From a checkpoint of a small encoder-decoder audio transcriber.
Training: soap at rate 0.0023, 6600 steps.
Data: trained on read English sentences (LibriTTS-R), 54.1 epochs.
Rows from block 2 of the text decoder of a small encoder-decoder audio transcriber, named by matrix and row number. Rows with one number belong to one neuron. Each number is 200 + 40 x the weight over its row's rms, rounded and kept within 0 to 999. All counts start at 0.
After each neuron's rows are labels from the 100 texts, of 14976, where the neuron reaches its highest value: "fires on" is the input token at the peak. Only what is clearly more common there than usual is listed. The data: read English sentences (LibriTTS-R).
# fc1: MLP up (decoder.blocks.2.mlp.fc1.weight, 512x128), inputs 64-127
# fc2: MLP down (decoder.blocks.2.mlp.fc2.weight, 128x512, transposed), outputs 64-127

fc1.185,187,208,216,175,219,138,166,152,217,145,193,280,203,213,135,194,242,179,177,177,222,142,221,240,147,174,250,223,254,202,226,280,224,219,192,210,214,169,225,198,265,297,143,234,228,243,173,180,165,188,288,280,167,211,174,239,222,250,245,184,164,226,201,293
fc2.185,262,229,195,171,223,244,179,215,217,237,175,49,171,126,230,208,192,283,234,206,171,230,216,205,283,260,207,203,162,212,141,133,235,156,187,187,162,234,159,188,244,165,202,199,172,139,199,227,237,202,159,188,180,220,210,158,108,215,130,203,208,140,268,157
fires on: "a"; "r"; "h"; "f"

fc1.370,221,216,212,228,227,161,156,138,196,183,224,267,247,205,189,218,111,191,217,189,128,136,221,232,208,188,214,193,223,181,159,232,174,234,229,236,167,157,203,233,110,154,301,132,178,195,259,151,204,221,230,203,157,202,182,213,231,209,203,200,207,183,227,123
fc2.370,198,166,250,227,183,231,291,234,171,208,210,165,167,165,206,140,284,236,205,188,320,198,181,150,222,166,129,214,216,192,300,174,191,206,168,135,244,226,215,212,268,255,153,225,205,196,188,249,136,207,212,180,184,167,170,187,202,173,208,223,177,188,229,296
fires on: "<end>"

fc1.365,119,252,139,158,183,169,179,191,162,153,192,250,306,192,201,234,246,169,248,283,109,170,183,167,214,212,196,185,231,249,244,227,275,257,257,238,228,225,211,218,266,193,196,169,245,140,193,185,218,150,238,158,176,245,151,216,157,187,131,132,244,171,203,172
fc2.365,226,181,183,170,265,190,279,228,200,193,194,233,186,246,229,163,189,164,187,213,209,160,185,154,232,150,153,194,129,167,173,150,166,134,206,275,198,167,139,160,209,228,231,153,156,241,209,217,229,164,182,154,203,136,190,138,245,247,231,210,211,254,230,225
fires on: "a"; "w"

fc1.330,133,274,210,232,191,219,186,214,137,225,250,243,306,175,194,178,219,170,222,152,179,168,144,193,215,179,261,210,205,262,232,207,187,245,183,223,193,257,235,102,317,190,208,228,239,145,187,186,211,175,197,176,226,242,205,129,259,225,246,202,246,178,178,176
fc2.330,192,152,214,179,213,232,176,137,290,226,198,216,142,192,251,244,176,222,154,244,245,230,233,191,222,196,109,219,197,186,208,187,247,188,201,191,149,130,157,183,136,218,200,177,214,281,178,249,166,207,165,234,183,166,181,292,181,173,201,245,193,216,189,268
fires on: "'"

fc1.111,216,185,119,205,188,174,213,222,213,134,222,199,190,249,150,240,240,209,179,202,259,230,185,184,248,193,180,204,251,204,108,272,176,217,175,150,147,272,218,215,220,172,269,220,115,197,140,249,180,192,204,247,263,219,150,253,207,228,162,166,183,156,282,197
fc2.111,161,187,243,167,224,227,228,227,206,256,144,220,235,188,262,161,208,186,242,154,183,184,267,193,195,167,205,213,212,195,274,168,197,234,189,250,210,168,152,132,136,243,185,255,283,225,286,158,197,155,195,137,98,207,187,247,181,193,234,258,188,252,103,238
fires on: "u"; "h"

fc1.351,247,198,197,279,230,252,222,156,193,202,244,176,179,149,195,171,186,186,158,201,253,254,295,221,201,174,308,243,214,191,259,284,252,197,239,201,170,158,144,175,207,157,185,234,234,175,86,211,165,262,224,220,178,232,208,216,132,131,243,163,245,172,189,176
fc2.351,174,145,189,207,87,171,171,234,237,150,191,239,182,234,287,220,212,240,227,148,156,209,101,195,209,182,197,214,205,233,244,150,142,129,226,197,254,248,288,210,250,197,225,102,215,160,211,211,205,239,194,203,209,215,154,195,224,244,210,230,229,305,98,122
fires on: "k"

fc1.137,173,145,167,176,203,200,222,195,167,237,96,254,238,164,232,225,174,176,197,239,243,207,248,166,219,135,157,226,189,179,176,255,183,183,153,151,220,171,154,277,171,216,255,184,244,282,210,225,200,132,208,219,74,213,221,185,222,154,197,171,177,166,238,251
fc2.137,230,324,241,205,282,191,199,209,211,153,285,238,127,204,271,243,206,249,174,209,147,185,132,208,169,214,251,190,263,226,210,179,233,172,245,223,216,214,219,171,246,226,164,211,205,135,211,143,184,196,171,191,272,190,182,234,167,191,188,290,208,173,266,151
fires on: "e"; "s"

fc1.14,213,203,145,191,142,199,192,240,188,182,213,222,208,207,239,202,200,153,143,196,167,239,165,168,258,144,163,248,278,146,143,94,227,191,172,177,196,213,220,207,231,168,191,126,215,182,198,181,263,196,258,196,198,174,193,179,191,128,118,236,230,240,229,157
fc2.14,180,256,197,228,272,208,183,191,209,158,175,182,169,256,196,194,169,205,238,193,240,160,243,189,175,231,186,182,163,247,209,315,189,203,254,180,141,110,180,158,242,146,175,283,194,200,235,162,105,200,132,218,218,244,222,207,150,222,278,144,190,197,174,195
fires on: "a"; "i"

fc1.412,173,244,230,128,272,199,157,198,238,263,221,228,160,221,239,170,136,128,168,256,163,268,214,152,221,215,137,203,195,198,195,135,185,266,188,275,179,266,150,198,194,278,199,130,268,251,191,178,274,168,262,290,232,192,225,217,248,184,210,282,210,228,202,217
fc2.412,229,179,192,298,210,174,269,202,179,135,199,210,238,196,200,191,252,223,264,180,256,154,205,205,165,165,258,243,164,197,222,305,224,142,203,132,230,158,332,196,207,228,214,233,152,147,202,251,165,218,172,142,155,234,235,162,139,222,199,125,197,165,213,171
fires on: "<end>"

fc1.150,249,101,193,237,194,99,216,196,236,222,159,185,174,256,230,225,135,197,272,215,185,178,191,146,211,209,196,192,173,178,142,164,174,188,161,196,205,228,222,308,264,190,230,187,234,205,201,245,162,133,271,173,271,203,267,212,221,180,226,215,145,180,265,192
fc2.150,136,289,204,91,209,270,180,186,197,145,203,200,168,138,195,171,277,173,128,228,179,228,224,221,203,208,187,195,234,224,254,202,180,256,297,188,205,173,195,177,202,216,158,173,224,250,194,166,230,207,112,204,137,216,190,193,121,185,126,157,241,196,169,237
fires on: "r"

fc1.178,198,223,207,171,246,199,274,232,237,103,196,295,209,191,220,222,253,229,157,169,158,173,136,141,202,215,235,216,199,197,153,153,236,169,208,167,284,221,262,258,230,183,111,238,192,192,177,170,271,230,191,311,253,173,223,177,203,256,161,181,220,173,177,203
fc2.178,174,230,222,179,169,266,165,218,247,246,249,150,217,240,263,182,249,227,206,258,210,227,238,304,240,174,215,181,188,181,225,228,113,198,208,237,132,230,167,166,308,170,260,157,221,263,213,213,144,195,205,91,242,216,166,188,172,165,186,246,211,209,191,198
fires on: "a"

fc1.509,180,186,242,195,282,224,231,289,205,264,186,254,178,210,210,222,211,236,232,213,198,194,238,189,207,179,216,189,155,189,182,183,212,177,223,148,211,256,235,270,158,218,183,132,138,214,145,101,231,198,268,228,243,208,165,212,163,221,273,171,149,221,208,267
fc2.509,158,183,213,230,189,150,226,88,193,194,218,128,249,254,196,198,142,145,234,213,156,177,122,154,185,255,229,169,280,227,218,233,125,192,163,192,151,120,205,206,274,153,226,194,230,155,214,286,181,200,279,185,254,199,173,172,233,205,166,184,198,221,163,135
fires on: "a"; "o"; "q"

fc1.451,173,155,300,131,179,167,106,229,291,200,272,217,218,208,200,190,236,89,132,270,193,183,240,157,226,284,197,190,192,215,186,188,252,200,205,100,219,276,230,230,194,260,229,232,196,229,194,230,201,173,189,169,214,169,194,241,229,226,151,208,244,284,139,242
fc2.451,240,237,158,188,232,197,276,175,211,285,190,166,159,153,202,184,214,252,251,204,244,215,228,190,180,142,205,236,218,204,198,219,189,188,215,234,209,133,144,84,261,97,193,199,221,193,244,219,187,266,208,203,164,270,199,146,215,191,265,216,163,196,342,210
fires on: "a"; "i"

fc1.62,174,158,202,166,219,106,200,206,205,237,93,265,164,186,239,220,195,239,201,224,140,190,185,185,234,196,211,145,245,223,221,146,216,204,261,201,113,167,198,142,220,156,274,256,175,172,131,236,212,260,253,185,216,210,212,246,193,222,220,190,186,188,149,274
fc2.62,215,236,211,150,261,255,176,210,221,199,233,138,216,253,124,194,168,121,175,212,248,228,185,147,233,211,149,210,164,228,181,231,202,251,169,193,186,175,187,222,116,260,144,168,183,192,263,248,204,168,198,243,205,262,200,161,243,174,197,180,169,177,218,112
fires on: "k"; "s"; "u"; "f"

fc1.146,240,240,228,198,215,211,180,283,242,170,217,235,201,272,157,164,183,112,196,199,169,245,244,184,183,200,269,167,223,154,254,231,151,228,225,247,156,210,206,147,226,134,261,191,255,173,117,232,180,233,205,221,192,246,202,218,243,132,214,149,223,189,269,170
fc2.146,146,164,223,260,149,216,151,122,176,197,143,224,186,178,173,227,199,259,262,196,256,186,178,187,197,188,283,217,197,172,216,155,165,147,206,167,206,196,232,210,187,209,184,202,183,163,211,273,211,188,155,200,187,171,239,163,133,291,200,233,224,141,133,195
fires on: "k"

fc1.432,178,246,301,140,292,217,153,203,257,236,170,176,167,232,146,170,251,195,132,195,177,262,227,247,202,234,162,201,201,177,211,282,201,185,233,205,184,262,218,203,212,256,185,194,177,191,142,205,212,182,206,199,201,254,113,308,185,233,217,296,219,193,169,245
fc2.432,245,182,168,233,149,184,244,224,181,131,186,272,258,185,222,177,153,241,287,152,242,200,179,202,225,208,183,165,278,210,178,87,196,126,197,221,228,173,193,267,209,218,253,266,229,213,207,201,208,155,227,210,220,160,231,139,175,193,197,191,202,178,267,234
fires on: "r"; "z"; "t"

fc1.102,218,176,188,158,226,230,259,137,166,131,248,224,187,178,221,210,192,145,162,203,253,202,220,188,251,263,199,222,200,250,198,194,214,230,276,114,247,260,181,224,147,227,200,277,194,173,217,196,233,178,133,231,162,174,273,165,152,207,207,221,218,238,173,128
fc2.102,210,200,168,240,258,187,125,166,228,273,178,216,241,222,177,186,233,183,239,264,226,220,237,224,151,132,261,185,275,192,235,210,170,173,122,257,146,177,231,184,259,171,205,191,169,268,166,181,121,234,254,195,224,216,133,208,249,144,200,182,153,192,216,282
fires on: "e"; "y"; "<end>"; "c"

fc1.414,219,231,246,176,221,173,198,176,181,225,218,219,184,199,97,219,277,208,194,205,277,162,195,238,255,201,164,195,189,224,185,127,212,209,158,135,181,217,139,197,162,216,317,195,167,174,255,188,181,238,237,222,204,193,223,202,214,202,290,239,164,186,229,193
fc2.414,252,195,197,207,278,223,238,227,200,116,232,255,253,239,213,175,218,228,154,226,202,240,221,210,209,164,249,175,149,231,151,280,251,161,260,220,178,163,188,189,246,149,163,262,214,144,167,188,215,251,178,167,183,237,224,204,116,212,210,222,232,256,159,276
fires on: "u"

fc1.97,269,223,232,216,274,172,284,231,158,173,152,205,204,217,211,133,208,204,126,165,215,165,163,172,196,204,151,244,210,240,256,172,281,225,216,144,193,241,248,246,157,152,173,206,179,227,215,216,230,223,228,224,214,167,148,164,195,103,220,227,177,191,174,207
fc2.97,126,188,200,169,141,191,135,199,190,253,238,240,225,215,181,200,160,213,285,205,186,214,238,244,173,183,230,203,200,216,148,163,103,195,228,244,170,134,168,179,285,178,217,233,184,218,150,194,158,159,221,199,203,242,221,254,210,286,231,183,247,256,284,219
fires on: "'"; "u"

fc1.195,193,210,287,235,209,269,196,268,191,314,156,244,184,205,225,244,144,224,217,229,163,201,179,208,240,181,243,107,162,175,214,195,218,180,153,247,198,198,187,183,262,233,185,180,188,192,230,283,220,225,200,191,191,210,201,209,177,242,249,227,219,261,195,254
fc2.195,206,203,103,246,237,148,254,158,230,147,222,209,199,183,194,219,188,201,171,146,220,258,159,191,172,213,163,254,282,239,258,199,246,210,236,178,194,153,188,190,155,189,139,253,198,137,197,159,190,211,231,318,184,217,235,250,219,160,189,226,178,127,231,196
fires on: "'"; "e"

fc1.51,196,197,218,131,223,246,198,214,183,307,116,222,240,197,190,231,178,265,173,190,250,192,230,176,187,152,204,245,162,227,200,241,202,194,235,161,188,153,152,248,237,246,178,180,200,201,229,135,156,194,178,226,196,241,252,229,252,219,271,143,184,229,156,169
fc2.51,196,226,197,241,209,190,258,150,209,97,222,159,136,207,167,90,160,215,244,208,171,218,154,185,192,246,234,195,264,217,222,177,209,239,217,118,229,274,221,181,182,160,212,224,74,206,160,263,286,218,197,235,224,187,159,168,142,221,156,283,259,242,261,224
fires on: " "; "l"

fc1.318,136,247,239,204,221,171,214,239,117,218,190,243,186,179,185,195,234,155,111,293,225,261,154,163,242,219,192,237,156,193,209,281,210,189,225,110,226,265,252,184,200,138,199,178,176,186,106,208,188,173,190,200,180,261,172,229,180,258,151,207,177,152,203,287
fc2.318,241,192,161,195,145,239,213,209,248,180,213,197,273,245,255,189,200,181,226,241,250,139,235,214,136,173,252,152,194,202,171,160,230,201,231,240,171,192,155,174,236,240,205,273,231,170,254,144,251,221,213,163,233,187,266,268,266,172,234,203,217,205,163,154
fires on: "e"

fc1.391,226,156,227,165,229,228,221,179,226,176,158,264,157,232,119,172,134,154,173,178,261,172,221,165,283,179,265,181,177,164,165,198,204,121,195,136,186,254,159,268,176,250,190,219,176,161,179,237,229,124,218,189,171,244,169,213,203,167,191,206,203,198,234,130
fc2.391,233,175,181,206,203,134,179,213,148,186,227,147,220,159,162,209,120,272,232,235,201,204,156,194,173,188,114,208,183,203,179,243,228,212,146,198,196,177,215,210,222,173,271,168,249,171,217,176,208,211,144,185,210,144,150,244,174,258,209,147,188,263,179,160
fires on: "r"

fc1.256,228,243,240,221,162,209,140,212,275,200,194,169,180,167,232,228,273,179,185,186,233,169,188,196,191,271,218,172,175,173,229,204,186,169,140,144,171,227,166,198,236,261,152,199,238,224,194,203,180,185,142,189,166,268,157,211,199,163,145,247,201,222,216,218
fc2.256,181,131,154,153,249,118,242,178,171,193,210,195,230,180,205,187,142,179,223,175,222,183,241,246,264,114,130,203,257,257,158,189,244,263,198,236,211,134,241,194,271,205,269,239,160,166,209,213,242,178,221,217,266,190,194,175,193,176,242,196,229,182,209,188
fires on: "e"; "'"

fc1.13,197,210,226,151,166,224,225,205,226,146,198,219,168,211,186,200,196,172,166,185,149,190,169,226,180,243,218,246,279,140,191,231,167,185,205,251,259,174,240,216,219,192,168,264,231,220,231,121,190,224,191,172,200,270,176,159,173,201,236,134,146,230,179,170
fc2.13,161,266,137,175,229,146,210,186,186,248,179,223,201,139,219,197,209,247,232,218,201,141,246,131,192,152,237,214,141,222,234,201,232,174,212,186,126,217,227,166,170,214,261,189,179,149,181,238,153,183,185,213,268,193,177,241,221,245,122,235,263,233,218,190
fires on: "'"

fc1.477,170,293,200,140,227,188,251,262,233,210,169,151,182,202,233,224,208,205,199,209,212,241,147,196,215,208,134,213,207,163,181,194,221,249,161,128,240,297,258,172,245,214,152,158,233,198,227,198,145,232,222,242,205,153,178,174,266,224,234,162,161,176,152,233
fc2.477,189,111,217,262,169,215,122,191,193,241,297,247,229,167,200,193,194,174,189,206,192,218,228,173,216,206,199,176,188,214,166,236,141,217,217,204,134,131,148,190,186,208,251,258,172,219,109,234,244,155,162,121,237,269,210,203,141,142,186,271,288,167,217,199
fires on: "'"

fc1.191,250,136,154,242,159,165,185,167,265,155,202,247,228,219,231,196,151,109,242,216,230,286,170,291,176,191,203,147,162,185,213,203,165,121,184,208,167,257,176,248,192,221,232,226,178,241,177,165,216,195,227,196,174,167,192,187,196,188,248,196,256,211,172,113
fc2.191,138,228,213,132,260,225,208,176,204,196,131,180,214,163,86,148,245,185,193,226,224,124,229,151,225,226,174,263,227,204,183,189,133,188,230,200,217,110,244,139,157,192,209,176,249,190,209,229,98,170,202,222,216,182,132,246,228,172,161,197,148,220,191,250
fires on: "u"

fc1.45,206,209,226,186,232,199,209,137,197,178,207,164,181,184,111,270,252,211,251,310,255,176,200,238,173,125,205,208,171,178,175,256,258,186,144,205,154,253,176,186,226,210,239,205,111,173,153,185,280,189,204,209,194,202,219,263,236,211,181,253,215,181,250,294
fc2.45,239,218,239,155,233,262,234,179,221,167,189,217,208,192,255,161,195,182,143,137,154,158,217,158,221,299,219,230,255,251,253,229,184,168,208,185,278,190,222,223,163,149,84,205,220,169,162,190,195,227,215,211,201,174,228,175,112,210,153,218,220,177,182,184
fires on: "u"

fc1.81,265,186,148,200,182,189,253,166,189,146,208,335,283,296,211,188,188,183,199,205,251,158,232,167,167,236,169,197,228,221,202,224,242,204,272,176,205,176,212,261,217,253,193,222,295,218,210,170,181,236,213,205,220,214,240,185,225,240,169,138,205,233,212,193
fc2.81,168,220,193,111,174,200,196,280,184,197,158,137,132,168,153,166,237,217,205,218,254,226,241,266,211,149,263,170,139,206,260,116,175,220,194,179,256,190,151,189,198,147,272,172,133,196,147,200,190,195,175,133,161,231,189,249,180,203,226,254,152,203,162,230
fires on: "<end>"; "n"

fc1.36,155,252,231,198,137,175,213,231,295,186,234,210,202,201,148,206,238,183,213,157,150,164,130,114,224,234,248,248,244,170,123,195,264,220,200,271,244,166,201,292,201,212,202,194,172,197,172,202,247,188,177,236,192,211,195,250,202,274,167,168,249,263,262,195
fc2.36,228,141,153,168,159,264,207,216,172,248,201,212,243,175,272,230,243,253,170,243,233,224,241,283,195,163,189,162,138,195,178,191,140,215,186,228,197,260,195,136,275,201,198,205,207,271,243,228,150,263,242,201,242,189,254,190,199,224,250,233,179,188,136,213
fires on: "a"; "<end>"

fc1.441,245,206,292,227,171,188,185,184,204,201,208,193,196,246,227,179,228,230,182,188,230,215,163,216,165,296,149,207,163,206,245,173,291,222,179,209,201,178,254,180,217,207,199,266,208,165,170,277,215,164,231,189,194,206,141,201,238,179,156,243,230,161,271,246
fc2.441,155,168,150,212,179,218,255,275,189,112,189,171,243,164,171,219,198,155,284,207,219,224,181,273,159,208,260,172,204,204,125,213,131,195,267,215,202,226,130,196,271,199,186,183,178,200,197,206,175,170,227,171,209,199,243,205,241,106,256,85,206,186,187,256
fires on: "e"; "h"; "z"

fc1.362,247,171,295,184,165,196,140,232,152,160,210,180,201,227,253,192,197,165,154,172,121,155,233,267,129,148,162,230,186,140,195,231,197,184,201,179,199,160,258,173,135,128,264,150,271,174,154,228,161,190,286,182,202,227,203,223,113,166,240,201,258,153,213,234
fc2.362,150,179,194,180,266,125,169,156,259,233,222,172,248,220,208,126,161,279,197,279,227,223,220,155,239,207,285,164,258,254,217,196,169,201,221,269,223,212,157,209,160,264,217,222,159,236,215,291,179,182,205,245,208,170,247,213,246,231,147,240,194,135,208,252
fires on: "<end>"

fc1.24,167,294,248,116,282,192,210,245,221,265,207,212,216,230,165,140,154,184,177,179,293,154,163,225,206,224,171,178,117,174,260,169,200,211,183,227,238,236,157,215,184,209,225,276,165,160,198,219,208,221,155,183,183,230,161,191,203,196,209,212,245,223,167,231
fc2.24,205,141,189,231,123,246,251,138,161,190,207,160,168,209,184,203,219,290,258,189,216,233,262,84,235,168,177,251,222,216,185,235,185,169,214,181,192,193,234,139,151,149,144,83,215,257,157,141,264,255,174,231,208,244,206,256,210,228,141,210,283,203,237,234
fires on: "<end>"; "'"

fc1.266,315,170,303,139,200,174,215,180,214,197,199,214,224,200,272,215,196,164,198,118,213,229,200,193,206,209,197,246,197,201,144,224,171,190,192,235,206,217,203,254,265,187,171,212,170,241,198,228,124,225,226,158,184,260,246,192,151,199,245,234,222,139,212,161
fc2.266,157,228,157,174,156,181,210,210,199,196,244,180,166,219,111,227,176,167,205,272,225,136,125,166,225,196,203,117,190,215,253,192,221,162,230,197,197,228,187,173,178,183,219,163,258,120,205,173,270,206,187,239,194,205,185,217,231,184,161,195,171,205,163,201
fires on: "k"; "o"

fc1.403,178,278,204,222,190,177,218,227,228,238,224,260,184,237,251,199,194,193,229,180,150,215,198,255,142,251,141,144,177,194,217,160,233,188,191,173,174,255,167,87,204,172,164,135,221,231,255,118,151,265,218,213,189,126,122,187,228,169,234,223,191,220,193,241
fc2.403,224,157,253,219,185,213,189,189,193,173,186,123,178,182,181,195,229,205,205,192,243,191,249,177,214,197,217,193,186,221,178,211,214,198,206,168,230,171,283,224,169,225,284,218,199,164,102,289,262,118,147,169,293,209,259,222,178,207,130,209,218,183,230,217
fires on: "<end>"; "h"; "s"; "d"

fc1.244,199,184,207,186,186,241,201,260,156,226,172,207,253,173,155,250,208,163,234,239,182,216,157,204,256,246,214,247,252,260,192,224,233,226,124,227,203,218,249,185,288,260,181,255,222,114,254,265,184,187,194,224,189,202,252,176,183,243,240,161,241,191,194,237
fc2.244,192,202,232,178,248,247,254,145,178,189,200,170,185,243,170,175,243,349,220,190,235,132,225,153,218,206,163,161,154,222,269,163,262,160,201,121,216,219,223,287,152,209,149,153,281,239,82,206,304,182,182,195,230,171,229,219,205,179,147,230,203,204,181,208
fires on: "e"; "r"; "k"

fc1.475,302,154,198,186,170,264,134,231,265,230,206,223,251,155,175,189,189,242,198,119,173,213,222,180,187,209,261,281,217,157,218,158,211,168,262,195,213,259,241,217,197,185,253,232,83,158,184,222,241,182,268,183,206,165,160,108,161,184,172,226,170,172,282,124
fc2.475,147,265,175,190,225,146,219,185,186,157,175,175,224,228,271,210,245,159,178,237,249,147,218,212,180,193,171,175,153,237,170,225,209,315,133,171,127,147,152,139,202,197,135,200,230,259,241,140,160,192,157,215,225,214,186,323,263,193,195,237,239,185,178,264
fires on: "r"; "n"; "c"

fc1.468,133,194,196,201,205,147,220,191,135,215,299,260,188,222,243,218,150,181,213,197,210,249,235,253,177,222,190,263,292,205,189,186,207,211,241,200,250,220,256,251,208,216,255,200,207,176,200,182,277,263,203,164,242,224,201,142,144,197,218,208,189,144,217,166
fc2.468,237,222,194,220,199,268,148,269,307,207,142,207,205,188,156,174,262,231,256,215,143,139,137,242,134,189,236,185,145,211,242,262,211,201,181,226,164,189,179,159,205,137,158,195,171,216,216,149,156,187,206,217,210,148,206,150,230,281,210,201,195,218,183,194
fires on: " "

fc1.210,193,229,182,297,261,109,221,190,168,183,172,221,270,162,238,226,213,184,199,213,184,168,190,177,193,263,166,184,233,222,242,243,280,220,189,281,158,225,216,172,213,204,169,167,231,235,169,214,295,267,245,255,134,253,199,136,129,206,258,253,210,257,158,193
fc2.210,220,151,291,171,171,227,150,155,267,254,235,177,208,263,195,174,164,259,227,148,166,268,142,220,172,150,227,222,204,149,117,190,185,146,183,198,156,184,124,157,220,247,138,257,181,145,257,196,179,136,241,141,241,146,251,159,246,176,191,139,152,153,225,246
fires on: "u"; "a"; "w"

fc1.278,208,230,301,145,284,273,200,224,224,213,195,170,212,162,127,182,172,209,192,189,208,183,194,225,262,113,202,192,208,173,190,189,169,190,198,213,256,170,231,194,247,192,149,224,164,94,177,119,188,209,216,212,230,225,206,162,133,211,139,158,266,226,200,204
fc2.278,188,214,112,177,207,178,134,161,142,177,203,222,135,258,210,197,208,226,219,213,135,231,160,108,193,216,234,219,164,191,153,276,212,177,150,253,139,155,187,150,188,205,237,228,145,248,247,271,126,196,267,195,197,197,261,224,248,224,226,225,154,176,173,138
fires on: "'"; "q"

fc1.15,186,248,158,193,214,240,263,233,245,135,202,221,211,176,229,198,146,250,262,163,158,236,152,181,204,159,134,235,121,175,274,168,189,225,203,224,204,189,224,230,231,150,182,219,168,194,131,213,242,196,270,159,203,100,195,229,182,212,198,176,215,190,154,173
fc2.15,232,189,267,237,207,193,212,151,240,207,178,167,253,229,165,187,286,228,176,212,204,205,224,216,228,234,272,229,244,173,181,298,203,188,222,179,206,246,140,136,179,207,245,245,189,191,192,274,158,169,138,181,151,161,188,164,234,255,209,218,245,178,194,236
fires on: "k"; "a"

fc1.250,218,176,259,110,182,160,213,243,158,227,212,243,224,274,225,163,180,199,201,191,209,240,306,191,209,212,229,218,190,234,220,237,254,154,227,166,243,190,153,216,166,200,121,161,233,168,200,183,182,194,201,229,259,286,268,252,235,225,191,185,253,241,223,185
fc2.250,187,234,143,271,216,185,210,177,182,172,172,183,186,160,159,170,264,177,226,242,213,154,85,181,180,238,192,240,228,157,209,216,188,212,174,238,208,252,211,171,226,215,303,251,199,201,205,184,210,229,216,262,115,170,149,172,217,189,268,186,121,182,156,220
fires on: "<end>"

fc1.218,176,238,134,159,97,173,193,194,182,253,186,244,231,248,204,210,267,194,217,182,202,184,204,168,245,167,270,217,221,216,206,196,170,171,239,216,143,236,196,202,193,203,202,235,198,224,122,229,309,195,245,190,203,170,210,234,237,143,218,233,215,196,229,259
fc2.218,232,178,193,226,279,250,208,165,276,141,121,201,160,255,227,258,204,195,197,210,185,200,180,232,160,203,124,234,152,165,241,192,231,263,169,202,215,200,167,239,219,253,129,168,235,180,267,178,125,222,217,210,200,266,227,241,159,232,194,189,213,181,132,223
fires on: "r"; "s"; "m"; "x"

fc1.202,213,249,193,210,207,197,186,163,178,198,135,219,151,210,270,168,191,148,151,274,200,189,226,200,210,242,173,150,182,170,208,194,212,172,194,198,238,242,231,168,200,180,225,227,141,142,200,222,237,205,233,181,156,173,231,261,160,179,188,133,195,192,183,224
fc2.202,177,195,167,181,177,272,243,212,225,239,140,174,248,183,150,168,208,160,249,152,152,177,182,160,144,107,161,252,204,192,262,203,163,224,117,165,195,158,215,217,175,217,258,184,173,225,191,197,177,235,177,228,199,249,161,245,180,250,214,138,228,215,190,161
fires on: "'"

fc1.496,246,184,206,139,188,215,115,241,243,211,168,247,224,214,172,256,180,284,176,202,201,238,227,182,179,160,214,191,195,214,204,98,197,172,195,253,232,185,232,182,137,140,189,300,208,207,167,238,167,304,232,180,267,214,213,179,213,284,189,210,223,183,218,213
fc2.496,144,238,212,258,214,160,301,150,206,162,195,166,187,184,239,172,238,115,216,220,194,187,165,203,219,226,191,181,233,164,203,298,212,236,155,175,143,209,200,211,209,232,241,122,148,195,232,162,242,139,196,205,196,196,210,223,161,127,139,212,235,200,154,212
fires on: "r"

fc1.335,216,170,193,220,157,205,251,132,170,214,242,262,264,170,198,266,173,140,186,167,101,208,152,199,197,233,228,236,195,197,231,246,144,142,182,217,193,219,242,287,225,187,208,205,218,158,188,268,233,173,243,229,128,203,262,146,167,206,282,243,241,238,147,118
fc2.335,189,263,198,188,198,208,135,260,191,151,179,249,222,243,174,173,186,272,173,167,259,222,244,201,270,161,229,142,217,236,197,179,221,254,218,215,242,193,148,109,136,250,199,193,175,214,165,125,196,146,161,196,276,182,160,264,224,234,222,190,163,225,272,266
fires on: "u"; "<end>"; "k"